Weights of a small image classifier.
Training: muon at rate 0.0015, 14500 steps, batches of 384, held-out accuracy 33%.
Rows from block 7, named by matrix and row number. Rows with one number belong to one attention dimension. Each number is 128 + 32 x the weight over its row's rms, rounded and kept within 0 to 255. All counts start at 0. Numbers have three digits each. After the name is the row's rms in percent of the matrix's.
# q: attention query, key and value (stacked) (model.blocks.7.attn.qkv.weight, 1152x384, the q third), inputs 0-76
# k: attention query, key and value (stacked) (model.blocks.7.attn.qkv.weight, 1152x384, the k third), inputs 0-76
q.208 096:107113128128128105128128128128108128067128128128128195157128128194128128128128222128139128128128128128065132086128124128128128128128128128142110099130128201128128128128128128128128128128128128128128209128022064128128165195102128128
q.209 105:128125128128128128151128128127065128128115128085128158128128070128128128128128128128128118170128128128101128098067128023128128059128128128128218171128128128128157128128128128128128128128128128128128075128128128128128128089151128128
q.210 088:128128128128128170128128020128128128128128185177128076088128128128128128128229128128128128128128128128128128128247119128128128128128128138128128128128128128128128128128128043128249113128182128128128128128154128176203128118128136141
q.211 096:128128128128198128128128128062128181255154128111128068123128128128128128128178127128128128128128128128128050115128128101128128135128128128128128128121128109108096128128110128128128115204128142152128128128128135128128128128128215214
q.212 089:144107128128128128128128128238128180128016128128119128128128186128128046028128128128128128128255128128255128124128108099128031128128181128128128128237109128128128128128128133168080128128117170128130128128128128128128128062173128128
q.213 104:128128221128020128128128128128128208128128128128089128128128128128058062128128128128128150128095075128160128128128128128128128128128118115128128128159128128128024128090168128128128108128123128128128128128147115128128128128128128128
q.214 108:142149134193091055128128128089128128128128128147158128037128093000128158128128128169151178106128107128128128128112128128097120128050128128128128128096128128080227128232068128216136128128128099203128128128128192128128128128102207111
q.215 105:128128128128132072128128136128128128128128128058128128128128128128205128092128128128128128128147212128215076128128128064128128128145128128128100128128128128036128128128128128128128128084128124128128128206128128128128128128035128103
q.216 105:128128128128044128128128128128093128143206128128128177128128128128128128128061006054161128124128128128128128116128128128146128173135128128145098097136083128119128128128128128128128128128128082037162128128128128128128128128128128166
q.217 103:138217128176128128083128128128128128128173066188128128251237105069122132128128076045128116128145128128181128134204128128157128128107201085155121128128128128207057128128128184128128128235128073128097128072123128128128128128128088138
q.218 096:128128128016128128128129128128128128128128164128128158064128128128128128128145128128128128128219102255138128128128071144148128128128128188128084180100128128128184036128128128128128128128128128121125128128128050155128128128128141128
q.219 092:128128128128128128128128128147128212128252128128128235128022128128128163128180128128128128128128125128128217128128120128154128128108008128128128128113128128128128107128128128067128128128128128153093156128128128128128032128200128128
q.220 106:131128128128128128128128128128128122128055112128128128128128041128128128171128128128128192128128128128128127128128128231128128128128128128087128127200137128128080128167144128097082159128128115046081148138126128128128100210128128229
q.221 099:128128207128128141128128112128047128128128128128128128128128128168128128128128128128128128093128097128128216128128128128128086128128128128128084128142128128128088128128172128128157128128128128128103128128128167128128128128128128128
q.222 091:128128128147128128126128128128128128128128128128199128128128128128122128128128128060128140128227128128021069128194128128128128147199128128152128128108128128137156033128128128128128128128128128128128128128031109128128128255128128186
q.223 098:035128128056005128128128128128128128128081128128128071162128128128249255105128128210034128128128128128128128083128091071169128128128128128237128128108128128128153128128129128128002128162128128128128128128128128128128137128128090244
q.224 103:128128128144128059128128128051128128128128128128179128128128128176116199071128076128128128097128128128128128128128128149128128128085128188128147225128128128104128128128128128128128128165065093128128171128128128181128128128128019128
q.225 094:128128128128128128128128128128128128128128128128150149128128114128128128077128128128128128194128128128088130061128086128122128178080128128128128067063144153128128205154149128128128128128047128128109128139076128128073128143128128128
q.226 098:128128128128128128128179128128128128128128068128128128087128128128128128128011087128128128128128128234128128128128128128128204128195128128049087128128128128086128128119128128128128120128192128128159128128092196161128128255128147178
q.227 098:162093255144128128128117204128128128128128128128128061052164128060168215128128128156128128128092128128128128128088202128128128128063128069128128168123000128128128128128128128128128128128128156028111128128128128141083128176128128219
q.228 101:059176161128128146128149238036128128156096244158128128128067128128205200100076128128128128128128128128128128128128128094128128128128071128128102128128128255063128128128128128128128128128041128128128128128128173128128128128128128128
q.229 099:128044183060128128128128136128161128128128128128145128128128128143128128128128056227128117128128128128128113128128128128128140128128135128128128128128128173128156128128060046128128128158128222128128128123128128149128128128128128141
q.230 095:126030128110147128128167128128128128128067128128183184128102175128128128064128128164128068128128128128128128128128128128128128000128128128082128128128165128128101128181128128128128140005064128128071128059128128128128128128151169128
q.231 092:128160224202128128131157128128128128120128128128128128128029128128128118128128128128112128128137128128128128128128099139087128128128128128128128128128128168128128128128128128128128128138128146128128128128128128128115128128100250128
q.232 109:128128030128128128128173176128128151128128128128145128128128155128128128128128145128128128128202128114128128128128128128128151128128128128128128128128128128185128128195128128128128050128128031128233128128128128114128128114128128128
q.233 095:128128128128128128058123128128128128128128128128128128128128128128128128128050087128128139198074128128128128149128128156051078128128128218069128124176128128128128128128128128128172047082128182128128128128128117216128128128128128188
q.234 102:128070197128128128128128128128128042128128214128128128128128128128128128128128128128128182128128128128128242128148128128128128128128128128128086128146128128128128128105135128128128128171128128128149128128128128196128128128128128128
q.235 108:128220128143128128128129128128233128128081208128128128128128128175171128128128128141128128253128128084128128128128129128128128128128128167128128128208233128128104100128128128128128028085184126128128221128128128128083128128128107188
q.236 102:128128047192128128128128128183128128128128161128128105059128194231128128068066128128128128128157128128128128128102128153128051128128128128128128128128128148128091128128128128170128128139128128128128128128128128128128128128172128128
q.237 099:128069128152128128128128128128173128084128128128128191061128128128083129128128128049128141078188091128128128128128128128128128128128128128039128128128128128055128128173128074128106128128153177202082128128150137093128190188128001088
q.238 088:096128190128128090192000128179128128183085035128128176124128128128079218165128128094126128128124077194128128128128128128128066128156128128128127218128128128128128191128128188097128128128128104128170175128102157128128128128188101128
q.239 095:136128128128169128174128128128096128122128193140128128161177128128128128128128128128128128096128128064128128128128187152128230128128128128128128025128128158209128128128128128128128084128103128128000164183182128128128128128124128128
q.240 097:090128128128199136128128128121128176128128128128255128128158090137034128156128128131128057128128128128128128128128046128128128074128255128128197128128143128128128128128128128128152161128128128128100160128141128128128128128128128128
q.241 097:128091141128069128128188189128118128161128128128000128128128128128128128128202128128128128128128128128070128128128128128231128105128128128128128128128128128092128128086128128128128128130128128128128128186079128184128000128151128201
q.242 106:128128128128128147128128149128128076128122070093128128128128128114056128128100128128070126128128128128223121202128128192128128128128110082128128128128128128128128128128193145128128132128086154128200128066202128128128128128128128128
q.243 089:128102128128128128128128128241016128128128128128128027128128128128128128128128158234128128200128128095107128128128128128128128128128128128128128128128128128085128128128128128128128128140128096128128128128128153128118128128128128128
q.244 110:128128128128131128128001117128062076128128128128128128107128128128131128128128128128128128149128068128094128128153246201116128168168165128193128128128132128128128084128128128128204110128128128123128128128128128128128063128128222117
q.245 098:190128208128128128128128128066128198128128128128128128063129128128128128128128128128128063128128128128038128081128128138128139128128128128128188128245128128128128128128054174128128128128128064128128128128128128128128128128068128128
q.246 105:144128128153128128123128000156128162049128128107128128128128128149128128128212128063128187128128037177080128080128026092135119128190128128128131128217128128185155128128128128128128128128140016128128128128176079083126153153128149128
q.247 088:128128128141066128128120128128128128128128128128200128128092128191128128117128128255128128128139128036128128128128128149128112128128074086128159128128128128104128043034128128128128128128056128128094248128128106128128128128128128128
q.248 096:128177128128128128128131128128128127153138076166157128128128159073064128128121128128128019128128040128128128128128243128150128128191128128097128147128128128089128207128129128128128128124128128128054128128128128128155207128128128128
q.249 109:128128128149128128128128128128128128092093128128128128128157128222128128128128128128128128128128128137128128128156154128128128128128128128128128128128128128128126089194128128128128128080128197128128136090128128128128128128128128128
q.250 111:128180128214128128128164128227128128128226128238128062128099128128191128128128197173109128128128015128105128122128128128128128128116128128130128128083128080128074154128128142128128128128128128128128128128128128128075128140128065128
q.251 103:128128153128128128128128105027128114212128128113128128128128128128153076047128128128128126128128128118128128060128128128128128128000136128128128128128128084128128128128128128128128128128128128128128128128084195128041128128128128128
q.252 090:128128128128109128128095128128128128128128158128128128128128128089137128128159090128128162128128128196128128128128128128208083128128128128128128128135128128128116128128128128128194128128128128128128079161128128128037128128128145144
q.253 104:128128128128128117128128128128108015128128128128112040128128149128128159128128128199120128128195166255128153128230175097108128128128255128128155152128128128153120128128090128128184073128113128128084093128128139128128128128128084128
q.254 100:128128128128128128128128255128128128039128128031128128082163128058128128128128128128128128052128128034128128128128088128128128128122128191128128128128128128128195128128128126137218128128108128031128128128124101128149128128038128073
q.255 110:128128128168128128128128128128128133128128128128128128128128167128097128128128062128098128128128133128163128128103128128128128249137128128128128128128128128128128128128203149201128014170128050128128128128128128080154128128108155050
q.256 087:103128128128128132171021128128203001128128082128128128128128128128128174128128118128128128128128162128236128128128111128128128232120128128128002128128128128128128128128128128128128047128073128128120037098128128128099124128128128128
q.257 112:128128128095025128066032060128128128235128128128128128128128128128128215175128128098128153128186191128128128217052136128128128128128128128112128180128128128128128128076105128128128128128128128120128128128128128116128061218122128128
q.258 101:255255128128078128128128128128128128223151128103128166198255128242128128058128128128231255128128128056128206128128128123128178128128128197128128128005128132031128128128120128128128099128128128140128128128128128210128128128128128128
q.259 096:128128128128154128128128128128128120059128128128128128128128034128128118085128128128128128128128128128128128172128128128128128128139128128143082128128128128170128195128128128100128128128128128128084128198128128128131128128128165128
q.260 090:128128049153128128128128153128128128151128128128159128128128128128128128128128184128045128128128128129236080128128128128128128128128128128014083128120226097128109156128170128128098128128128128128128128128128076229128128128059128128
q.261 110:128128050137128128085066172128128096128128128128128176128156128128128145128128128128128128128143128046080128091128128128128128128128212128128050128124128128128128059110014168128128128128128097145128128128061128128128123128128092128
q.262 091:128127128128128128091128128128128128128078128128128128128004128128128128128128128128128128128163128128079128128128128128128128128128181128128097128128128173128128128128000143128128149128128128128128128128128066128128128128128128128
q.263 099:128075128128128128104128199128150029128147128128128128033128059128128128128184128128128128125128128128128036202128128151128128128128000255147077128128128128128128128085070128121082245128128192128128128128056176128167176128128031128
q.264 095:128162173128128128128128106069128128128128128091129128128128003128128128109128128128128128154128128128068128128128162049128128074128128179197128222128100128128069128142128128026128128128088128077128156128095128128128138128128075137
q.265 091:128115128125136128128128128030128128128188128128128128128128052128128128152128138128119128218094128128128128203128128128128128128128168128128128128128128128128104128128128128128128128122128128128128128181034128206128137160128128128
q.266 094:128128128142128214128128128128114128128128128045128128116128121128128128128255128151128128128128189128128128128128128128128108016128128128128143159150128128085128133128128128128128223128128128128128128128128128128128128048128128128
q.267 098:128128121128128128128110128131128128128128128128128128128128082128212128128128158128128128128100128128128049128128128128128128128070121128139158128128020128128098128128128128128128159128128037115128128128128134167128102191222128128
q.268 089:128128128128108208219207096082227184128136128128128146070033066128128128128128128128128128000128128128128128128128128073128128128094215128128128128066128128128108209051128128128128128128128128128128103086128128128128128128126128128
q.269 106:120128128123128128183128128128128128128128144128032128128128128128128128128128169128128128128128128184128128128128093128128128128206128085128230128128128128128128128188128218128128124117128128168128128128128135193128128128128128128
q.270 098:128072128128237128128181128128128128128128195128128125128032128157128128151121128128128128128128128083128151128128128058128128128128218128128094128128128128128128128128128193127128128128128128128128128053172128128128202128128128128
q.271 099:124164128128128022121128128128128128128192128128141128128128115128128087064128069128128128128128128128145128158218128128115128128156090128124128045128128128128128128128128023189106128237128119179128128128128128092174114160128128128
q.272 089:128128128128128128128130128000128128128128128128128128128128128128128225128128128128128128128128172128128128128128128128128128128128124128128128128171128128014073187128128128128128128128128128128128128202128128142128128128128128151
q.273 101:047128064128128166223128128128128128128128128151172050128128128120128128128128128155128128128108164147128128128128128201128128162163167093128073128128128186128128044128102128170123128128128000128128128128128128128128128092128128105
q.274 105:153147111029128128128229094072164128128128128128218128128128128128046128128128128182226128128128128128128128128128155096160128207128128128128128160147048128128128233107189128128128128128128128255128128128134003128128138136128183128
q.275 095:128128128128128094000128128128128128128128128106128128128151212128075072128151128128128009128209063127121239128157128070128176060128128128109154128176047060128160128128128128128128128128106115128128128128128128128128128128128108128
q.276 102:128128143128158128128121128128128128122128128145128128128104136128114100128224128019128128128128068128128088150128128128128128172128128206205128128037128128128128128072128078128128074128053128128128195128128128128128128128169128155
q.277 100:128128128128128117128062128128098149202174128128022128128128135128160025128128128128139128128128128128128128128128128128128128128128128086128128128128072128128128128115124128110128128128128128128216128128128128128128157128128180128
q.278 100:210128128128128128128128155128128128128128186128128128128128128128128128153151128081128128128128128168128128149128128128128128128128157128128153128144117128164089128128151128056128128128128128128128186205140128128228128087128128128
q.279 106:128128128097128128128128129128128125065144128128128128128128093128128128128128128128059145153143128171128185128201128137113128109128128128060128128128128128183128035128128128128198128128137126128128128145128060128128128128128135128
q.280 091:234128128174128128057128128128128128143128128128128128128128128128128128128128196243128128128128176128128128094128128128128128128169192183128255128128248128128128128128128128128128128128128128128128183128131182128102056196128128128
q.281 098:128128128162128128128128157186128128128066128105194127128128173128128128023092128128128078128128128201128128128128128128128116128128128128128128128128128192000166128128128128128126127128128128128104128128128144091062128128128128107
q.282 102:128164128128080115128123128128181058128128128128128128128056128124180130128128128128170128128128124146167128127128128128128128128128128156128128128128128128128241128128128254128134128128128099076141128069162112128174128128007071084
q.283 097:128128128098128128128128128128128128128128174057128128128069153255128128128128128128128128031128128128128128147144128216128128090128096128255128063128128000128128128128128097128128128128128128128128128194128128128128128128131128128
q.284 097:128125128128128141128128190156128140063189128111128128128140128128128128128128128110128110116128128128128128128128128165155128066128088128128105128128128128128128128128128084128189146091128000128031128128128128128128047128128128233
q.285 100:128114128128128128128128128128128128047128137128128246128128128134128128070128095128128146131128112128189157128128128128128128128128002128128128128128063128128157173128128128128128167128128164128202120105047000128128128128121128128
q.286 100:195128128128128128128089128128128128128128128128128088128238128128000141128128128128186128128128128150128128128074128085128128128128128128132128139104128128181128145053128190128128128128128196089181128128128074128128128128165128128
q.287 104:128128128128128132128128077171193085128116128166020128128128128028128174128128128029161128128128128128128128111128063128160128117128188128186128128128128089128128089128128128158128128128128128128128128128128128128128128128128128080
q.288 098:128128128128128146128128128074145128128104128128128128128128128128128128044061128128128255128167128167128128128128128128128128070128128111128128096128128128128128128128128143128176255167128128071128176128128128128099142000128158128
q.289 102:140128148128128128128123128128128128128067128066195128128128098149128075128128165128128146128128128128128128128128040128128128128128128128143128128128128128128128128128128156117203128128128128128153128128128108128128128128128243158
q.290 103:128128128128128128100128128110128128128128131128128128081225193149128128128128128128128128135128128128082128128128128128183128128128128074100128128122128128128128128214128128042128080169128128128128151128128128128079120086128075128
k.208 102:141128128128128128055128128128152117128088067130128159128128128071128128128128126128076128128128128128128075128128128199128086128128037128128128128128163128134128128128128128128128090128128164128147128225151128128211128174128015128
k.209 093:050128147128128128128128128128128174128128128128128128128128128128128128223128128128194128128128128128143128128128128043088128128128128128128128128128128128139128128150128128161077128128128128128128128128000128128128128128128128128
k.210 093:151128128128128009161128125086128128128128155128128128128128128128128199128128005156128128149128128178128128128079128128128128184128128174128128128128128128133128163128205222128074128128074128153128128128128128089128128079066128123
k.211 080:128128128178137115187069128221128128073128128128121128128128128091128128128128162128133128188152128128128128128042128159128128128128128128094128091166111128196129088128128197082128128128111168128128128128128128128128128128128128128
k.212 093:094128128128128128128128144128000149190128067128128039128128128128128128128128128128128128128128128128128128066128164128128255128128128128128128128128128128128128128128128124128229128128128088103128128128065128128128096128128128128
k.213 103:128128128128128128128080036128128123102128131156129135068228096128128128074128128128128128128128128128128128128128128128128128128147128169128207168102128068162128045177128196128128092128128128225195128128128205128234128128128225120
k.214 101:128123128128128128164224129128109085128062128019138128128115128255171128128128128128128128128128128128128128128128062128128128128128128128128128128128128128128128128108064128128128161099128180128015128178128128128128209136128128127
k.215 121:128128128180057164104128128098128130102128128143128128128128128125062128128128128093035167084128128128128128128128058206128128128094128129128128186128128128128128128128128096128177192246128128128168128128128128111128000128128128181
k.216 105:128128128128205128128169072128100128128128128105128070084128079128128128128128132241128000128128219128050128128128128101128140128128128128128128128128128128159128128128128107128128128115209128208162128045116128128128128128105128128
k.217 104:194128128000033128128128128128128123175128128128128048128128128167187128116128128168083128188128128128132128128128128144105128099128128128128128128128226080128128162128017128128128128128133128041189090128128139128128128041128140128
k.218 106:231128087128217128120128023106128246096128128128128128151128128128128128128151128085115128128128128128203128128128193128128128128128128091147128128128148128211128128128128062128154128128032148128101131127081128128128171128135128128
k.219 103:128128128128162128128128128128128128220128128128128128128128119128034128128154128130128080128128084177128015128128112128144128128124068128128220128128128128129096128128102128128128202128074128128128128128128128188147128094128128128
k.220 106:128102128161128128128120128128128128106128128128128128128038077215128128035128128128128144128128128128128128128128136128128128128128128128067128128128128128123128128128079170255128128128128128128128218128128128000128128128128128128
k.221 102:043121201128128128128128168128128137128128128128128128128182128128136128092128128128128128128128130128078128128125183128128132128128128128128128128128128192128128172128204128128128128141128128128142128128130128128108128128128104062
k.222 087:128128058128081128128128119128182075128128128128128128236128128128128130151195128128181105128128128128149249128128128128128128128128128090128128128128128169128128128128128212166128128128128128128167217128128189128150128128224128102
k.223 102:125185128128128128128128128128128128128092092128128064109128128128109080145128128128128067088128128255116128172128128128197128041128128128106128128072164113119138034128128128128128161128128128128128128128128128128128128128097128118
k.224 099:101128128099128233128128128128061128170191128128128128128128171084128128128187128128255128128124128212128128128128128128128029224128128035091130128128086140128087128107128116128128128128128128128128128128093128128128128128128128128
k.225 098:128128128119132220128161171128215128128128155138128128138128103128128173128128128095128128128128128128128128128129128199128128233128128103128128128144128073164128128128128128128128128079128128020128134128128128128128128212137132128
k.226 088:128128128128206128128128128128069128085000094128128128128128128128077128128129128128128128128128111131162128128040128128128128159123128128128084128209128128128128245128128128128128128128128128128128149128128128128128128128128128128
k.227 103:128208072128128255128152128068128037161128128117128128128128128128203109119128128128128119128128128128128128128128128128128128128128162074115128128128128115080128128128128154128128141128069128128157132128128125128063128054019134128
k.228 096:128128128128128128160128050128000086128119126128128081128135023128128128128128128128194128128128110154062128128255128128128128128081128128128128218128128128128128128128128128124128128128128132115128128175128128128128128128133128128
k.229 104:128128045128181128159128128128128128166026062128074108128128128059128128128076128128128128188128128128128128206128141128200128128081128195233128128128128120128128059128128128128128128128128195128128156173128063181128171128128188128
k.230 089:128128128128000128108024105128028201128128128128067128128128115076174152128128128128098128128128128128128128176106128128128128203128128128128128245128128128128128043128128255120128128128128128114128128131128128204128128128128128128
k.231 098:128128007187128128052128128080128128128128158128133128128128255128088128144144128128128128128128128115128052111128128128148075077128128128128128155174032128209194096075128128186128128128128125136140128128128128128128128128128189128
k.232 112:128149128128128044128128128128128128128128128128180128128128100128128128128128122128128128128128025184118081128128128103128128185128149128128111146128164128128128128128085100128128083128128146128128182128148128144128128018057081128
k.233 101:133150128128128140128195159128117167128128128208128128128158128128128128128128128128119140090128128124128049128128128128128184128128068180128140128128186128128128152128128152128128110128128030181128128128128128128199128128128128128
k.234 105:128128128082146128128133126128128158053128128128128128128095128128128148128128128128128128128128111128128132128128128128128128072196128128128128144062128247128198098128129128128128255128128128128128128000128128128201128128128152128
k.235 099:128040128128128088128128128000101128128128128041128128086128128128128128128128128128128128128128088128069128128128128128127128117128128123056128138128128128128128079176115128128211128128128128128128107128128081206128128128128128128
k.236 104:101128140128100128128209128128128128128128241176128180128186128128128128128128128074128166128128073128128128185128099128103128043128128173128128164128128128128128128128128161128128128255128128128128255128128128128128128115128128047
k.237 093:128128128128128038128128077128128128128128128172088050128039128128144085128152128182128128128128128128128128109128128202128128128068128128068154128100197128128128043116128128128128128209128128128150147128209128128128090128128128128
k.238 089:128128128128128128128128128128128118128128128071129233128128085060128064128128128128128202128154128128128128128136087128128128128128128128085128128128194128128128188255128128128128159128128128128128128170128204128128142128128128128
k.239 107:128128105000128128128128128128128128191128128128128128128092128128128128128128086068128128128111128128157128166046100128128128128128146128128179128133128128111128089128128128226128128128179173128128109128128128128231128128128085128
k.240 099:128128128128128128096128128134128255128037072128061112128128128067175128111128128128128128128131128128136128128087128128128128047128202086128128128128128151107128152128146128173128128128128128180154128128128128128128128128070128033
k.241 100:074128128128128128128026083128049128117128128109128128128128084128128145243128128164168128128128055060128133128128128084128128128128163128128128141149128128128128128128128128169128128122128235146128128128128029128128128109178128128
k.242 109:054072128128128128128146128128183197128128128255128128128128098128128128128128095063128128255171111128128128128128128128128128124128171128171117128128128128128128128072116128128148119128128128128128128128128128092101128128122194028
k.243 090:128128128128128128128128153128148088128128128226156128128128130128068128128128128128174128128128128128128128128128128118066128128128128128154128128090038110128128128128128085128128140108128128230087128146128128128128128128128128128
k.244 108:128196124128148192128128071128100128115155128128128128153128208128128085070088128122128128128128133128128128141120128128128128080128003140157128128128075128128128119128185128128128255134128114125128237018020128110128128128164128176
k.245 099:026166128128128128128128125126128111064128128128128123128146128128128128145164128111117158128182128128128128091131128128183128128128029088176060046128128128128249128128128092224128128052050159128085194110128128203128128128128128128
k.246 097:128128128128129161128128240128128128128128128128128171128128071097076199195128127182215078128128057128128061237128132128060128128128101128128156128128128181128128128128128120133128128172010144128128110128102128128128128128128128128
k.247 088:128128128128078128044128067128128128095123128128087128128128128128128128128128099130128128128057128128128128128128128128128128180128128128128128128128128093128241128128128128183128101235208158128128128128062078047255128128128128128
k.248 109:128128139128128128128128180128128149128128128165118128189128165174128118128004128128118128128128128067128094128128128128128128128128158128128128022128128131086035128128110128128128128162056128128128128040128075090128128128128144128
k.249 102:128090128128121078248128128128128189128096128042128128128128128128128128255176128128128128128185184180128128128128128022099164086128068128170128205128128128128109128128163128128128128128063007128176128128128082110136128165128164128
k.250 102:128068096099128128214134128128128128128180128092124128128084128128128128162128128128128007128128128128128128183128128128128128128128128128128128128143143128128128128128128056128098128190128128128128084128128145137128128128128128128
k.251 109:128128139128128128128060128128128128128128128128092128039128128128128018128128166128128067128128082128114128128128128128128115128128128128128103128119128102128128128128128128128128128128128128107128128128051128128128128138128128111
k.252 103:128163128154128128128160128128121128128128128128128084128128132179128128128128128128128182128128128128193128128128135128128128128128156128128128128128104133108128128128128128111128128128128108128205163128095052128128128128128128128
k.253 102:128128128226128106126128106070128128116128128200128128128128128128128128196128147128128128128064128128128128195128163128128128114128128128128128132118128128026128019128128128128128128117128128177206128128128128128117128191128128128
k.254 104:255128128116142128128017128128160172128082128181128128128128128128205128128128128128083128128128128128128184128117131128128128128128128128142128136103128181128125134027128128180128048128139152128128061190128128128128128134128112128
k.255 103:072128128072128128128128128128117128128124128128085128128255128074127128081190128128128128128146144128128128128091128128128128128128077128128128128128201128128128173141128128128128204234128128128128128128128128128101156160128186128
k.256 092:071164154128128128043128128128162235128128128145128128128163128128168128128128128225128128128128128069128128128128128128128128020128128128103128128129128128127102081165128128100128088133128128128225128128128228128128128128128021128
k.257 098:128238128128128128228128128100173128128128128128128140120128128128128128241090128128195128128128128152128128128128128128128128120128000128128128128128128128125128128207128128128128246128125128166128128128109128064128128081128128128
k.258 092:128115106128067128128128128128128189128128128099128128128128128128128128128128128128128109128161128131128128128128128128128128128128128074128128128128128128128128128209045128192128202114128126128047128128067128128128174128128128128
k.259 104:128128003056121128128128128180128128128128128160128128128128050089128128128128128114128037126128188131128128082128128128116128128128128128128196128215128128000128128128128128128128128098128128128128128128128128128128128128165128128
k.260 103:128128149137054128128128206128102128124128068128128128010128109176128128128128128128163128081128128199160128191128128124135230137128128169128093146128128128128167128035128226158090064128128128128128128061128059128128089128128128130
k.261 104:015102205128128190128128205128128128128128128116133026128014196103128128128189182107128128128128128128128128207161128074128128128135128137087039128128128128128128128059128128128128074128128128128135128128128166128128128128191128128
k.262 090:128128188128128128128128089128128128128128128051017128128214169128228123186128186128128128128128128128128128128204178146161128128128105128128128128122128128128128128128219131128128128128168128128122128113128128128128128115128128128
k.263 098:128128128119077128128128128010064128091128128128128128084128128090128128128128128128129128128128128128166144128128166128128128128128139128128128128128128128154128128128128128128128097203128191128128128128128128128128128069114128194
k.264 099:128128128150169128128128128128128163128128128128008128128099128022128128253116118139083185128029128167128128128107128128128095128128128128128128083153150128128128122120242128128084160028128128128128128139128128128128128128128128128
k.265 105:128060128190128128128248128128128128128182128128128128189182190128128128128115128128128128128128126128133128035128128163128077128128128117128128032128128087109116128128050181128128128201128128188083157179196115128128172065152115128
k.266 099:128178147128128075128219128128128156141128128128128128128136128041128128128128128128128194128128203128128128136129038128143128181222128128128128145116128128128128198128128128128136128128128080128128088128114128128128128128128128128
k.267 101:128128128128128128128128171128164128128034138128128128128085128128128128232128128128128128128128128128132128057128128128185128114128178128128216157028128128213128128041194128128128128128128127128128128128126128128128128128128128128
k.268 098:255194128128122128128019128128096073128128079128128058091128128128128128128119078128128128128116128128128128128128187128080086105128128128128128021128128050128128128128128109128128128128128128128067112128122128165128128128128121128
k.269 099:128128128128128128128141128128128128194128128128128155128161128105128038128128128128128187182128128128077128128128128128128128202128128128128128128128128128128128128128128128128128128017128128075128128162211095128015128128128102128
k.270 101:128143128128097128128128128150128128128019128128128128128227128155128128128128099128246128128128128128128128128128128128128128128128128240128156115212128128128128128128074170040128128128104128128128191128128128128170128128128128128
k.271 100:128128128128128089196128128099182128168128128080093090128128128128218128128011197128175128128162128180000128128152128128128130128249128128128128128128128070054185128128128128128175128183128128128150088128128128108132128128133128128
k.272 110:175128128128128128107128191128048047128006058148128128128128128173128140128084128128128128128085128128128128128085128128128189122128001128128128128128128128079221143128128128128124128128128197128078128128128157164242128128131128128
k.273 095:128128128128128127128128141128128078128128128128128128038168128128128128128128089128128128128128128037128128128128128162128068238128128238022128128128128024128138128123128128104131128128100128128116128128128128128128055128140128128
k.274 101:128128128128128128128128128128128205128000128197128128128128090128079128128128128027128073128128128128111128128136066128128128128128176128128128128128128169146169082128014128148221128178183128128255157168128128128128156128128128089
k.275 092:128128000128086128128128128128080194128128209128128128128169128128128169128184128128128128092128128251128128154128128128128128128128128128128103128128128128128128147128128128077187128128160128132128128128128128080128128128128179128
k.276 101:128227128203128127042128128128128128128125128171010089128128128128128088153128155128176128215128187128128189128128128182128128128128128128128192128128128128128128155128132253128128130128164128128128128094186106128128128128169069128
k.277 102:094128043128128128128128128120128128128156218128128128128116128128128128140089128128158114149128128083128112128128128128114128128148128172128143128128128128137193128128128128200128128128128198128149115128128214128128071128255128128
k.278 092:140045128205151128128061128128115128128128128128155128128128118128128062128130128128128128128128128128128201128043128125128144128128128088198128119124128128128128128145167128128128164128128128128128161058128128128128141128128128128
k.279 101:063128128128128189128128128128128128128128104056128128128147128128128128128128128166128128066128128097128128128128128128128128134128128236190188128098161128036128099128128099128128128096128128128128128128096128091128128128128128128
k.280 090:128128108128135128231128128128128061128233128128128128128128128128128128128128128128128128128128128128067128128128128128128128106078172108183128128128081128128128143128128128128128128071128128128219128128128074128128046122128128128
k.281 111:128107141167093128147128128089128128128128128128137128233193213128121128128128190172128097128128128128128224128126128128128101077128113128185128128115128242128128128164149128128128166128128113112128128128128023128128128128093186043
k.282 098:071067128128145128128128218128137128168128091128128128128128128128128128128128128128128128250128128128218204128078128128128128138128128047128042128128128119200037128128058079128128128128128128155128169128128181128128179128200128128
k.283 096:128128128128128128128176218128128128128128133128113128128128085128168101128058128128054134128128128045128128128128128019128128128147128128128128128128128127128128128128111128128128128128128128128066128081128128128211128086128088128
k.284 095:128128177128128136128069128128128128128128128128027128128128128198132128128128128150128092128117128128128128059128128128128128128128128166128177201128177128128128088128128128128128061121128255106128128027140102128065164128099128128
k.285 103:128098128128128128167128128128170128128205171110159128128128128128128128128128128128128128198172128128128109128128128128128105099128128128128128128128128021103029158146128128128128128132116052128128241128153128128128128130128128128
k.286 102:128128128108128128128175128128128128204128128140042128156128133128128174213128128119128128137025058104128128128128128175128128128128128128128128128128128128128128106128128074122128128128128087175128128128128128000128124134128128128
k.287 103:128076128170128128128128128128128147128128128128128128128128183128067128116128128128128128067128128134128128217128128128128129128128128128128128128073173194128146128128128128128128086098179181128128128095128128128128128128255069128
k.288 096:154128128128098188128069128128128128128128128128128128073128128128128128110128128128128128128128128141128128096128128128128128128109131128128128128128128128128128128128128128128054128128128128128224128128128000102128110227198128128
k.289 103:128128139128128128128128188122128128128128128164128198128203241128128128128060128128136104177128128093132128128128128149128128128226128128128128128102128061128128128128128128128128128128128169128128129241103128163098100215097092109
k.290 092:128128128128128121109046128128128128128128128128128163128098128128067128167197135128128128050107167134128128128128128150125128078128128128128128128128128128128128128128024128128128128128151128128155128228128109189128128221128170128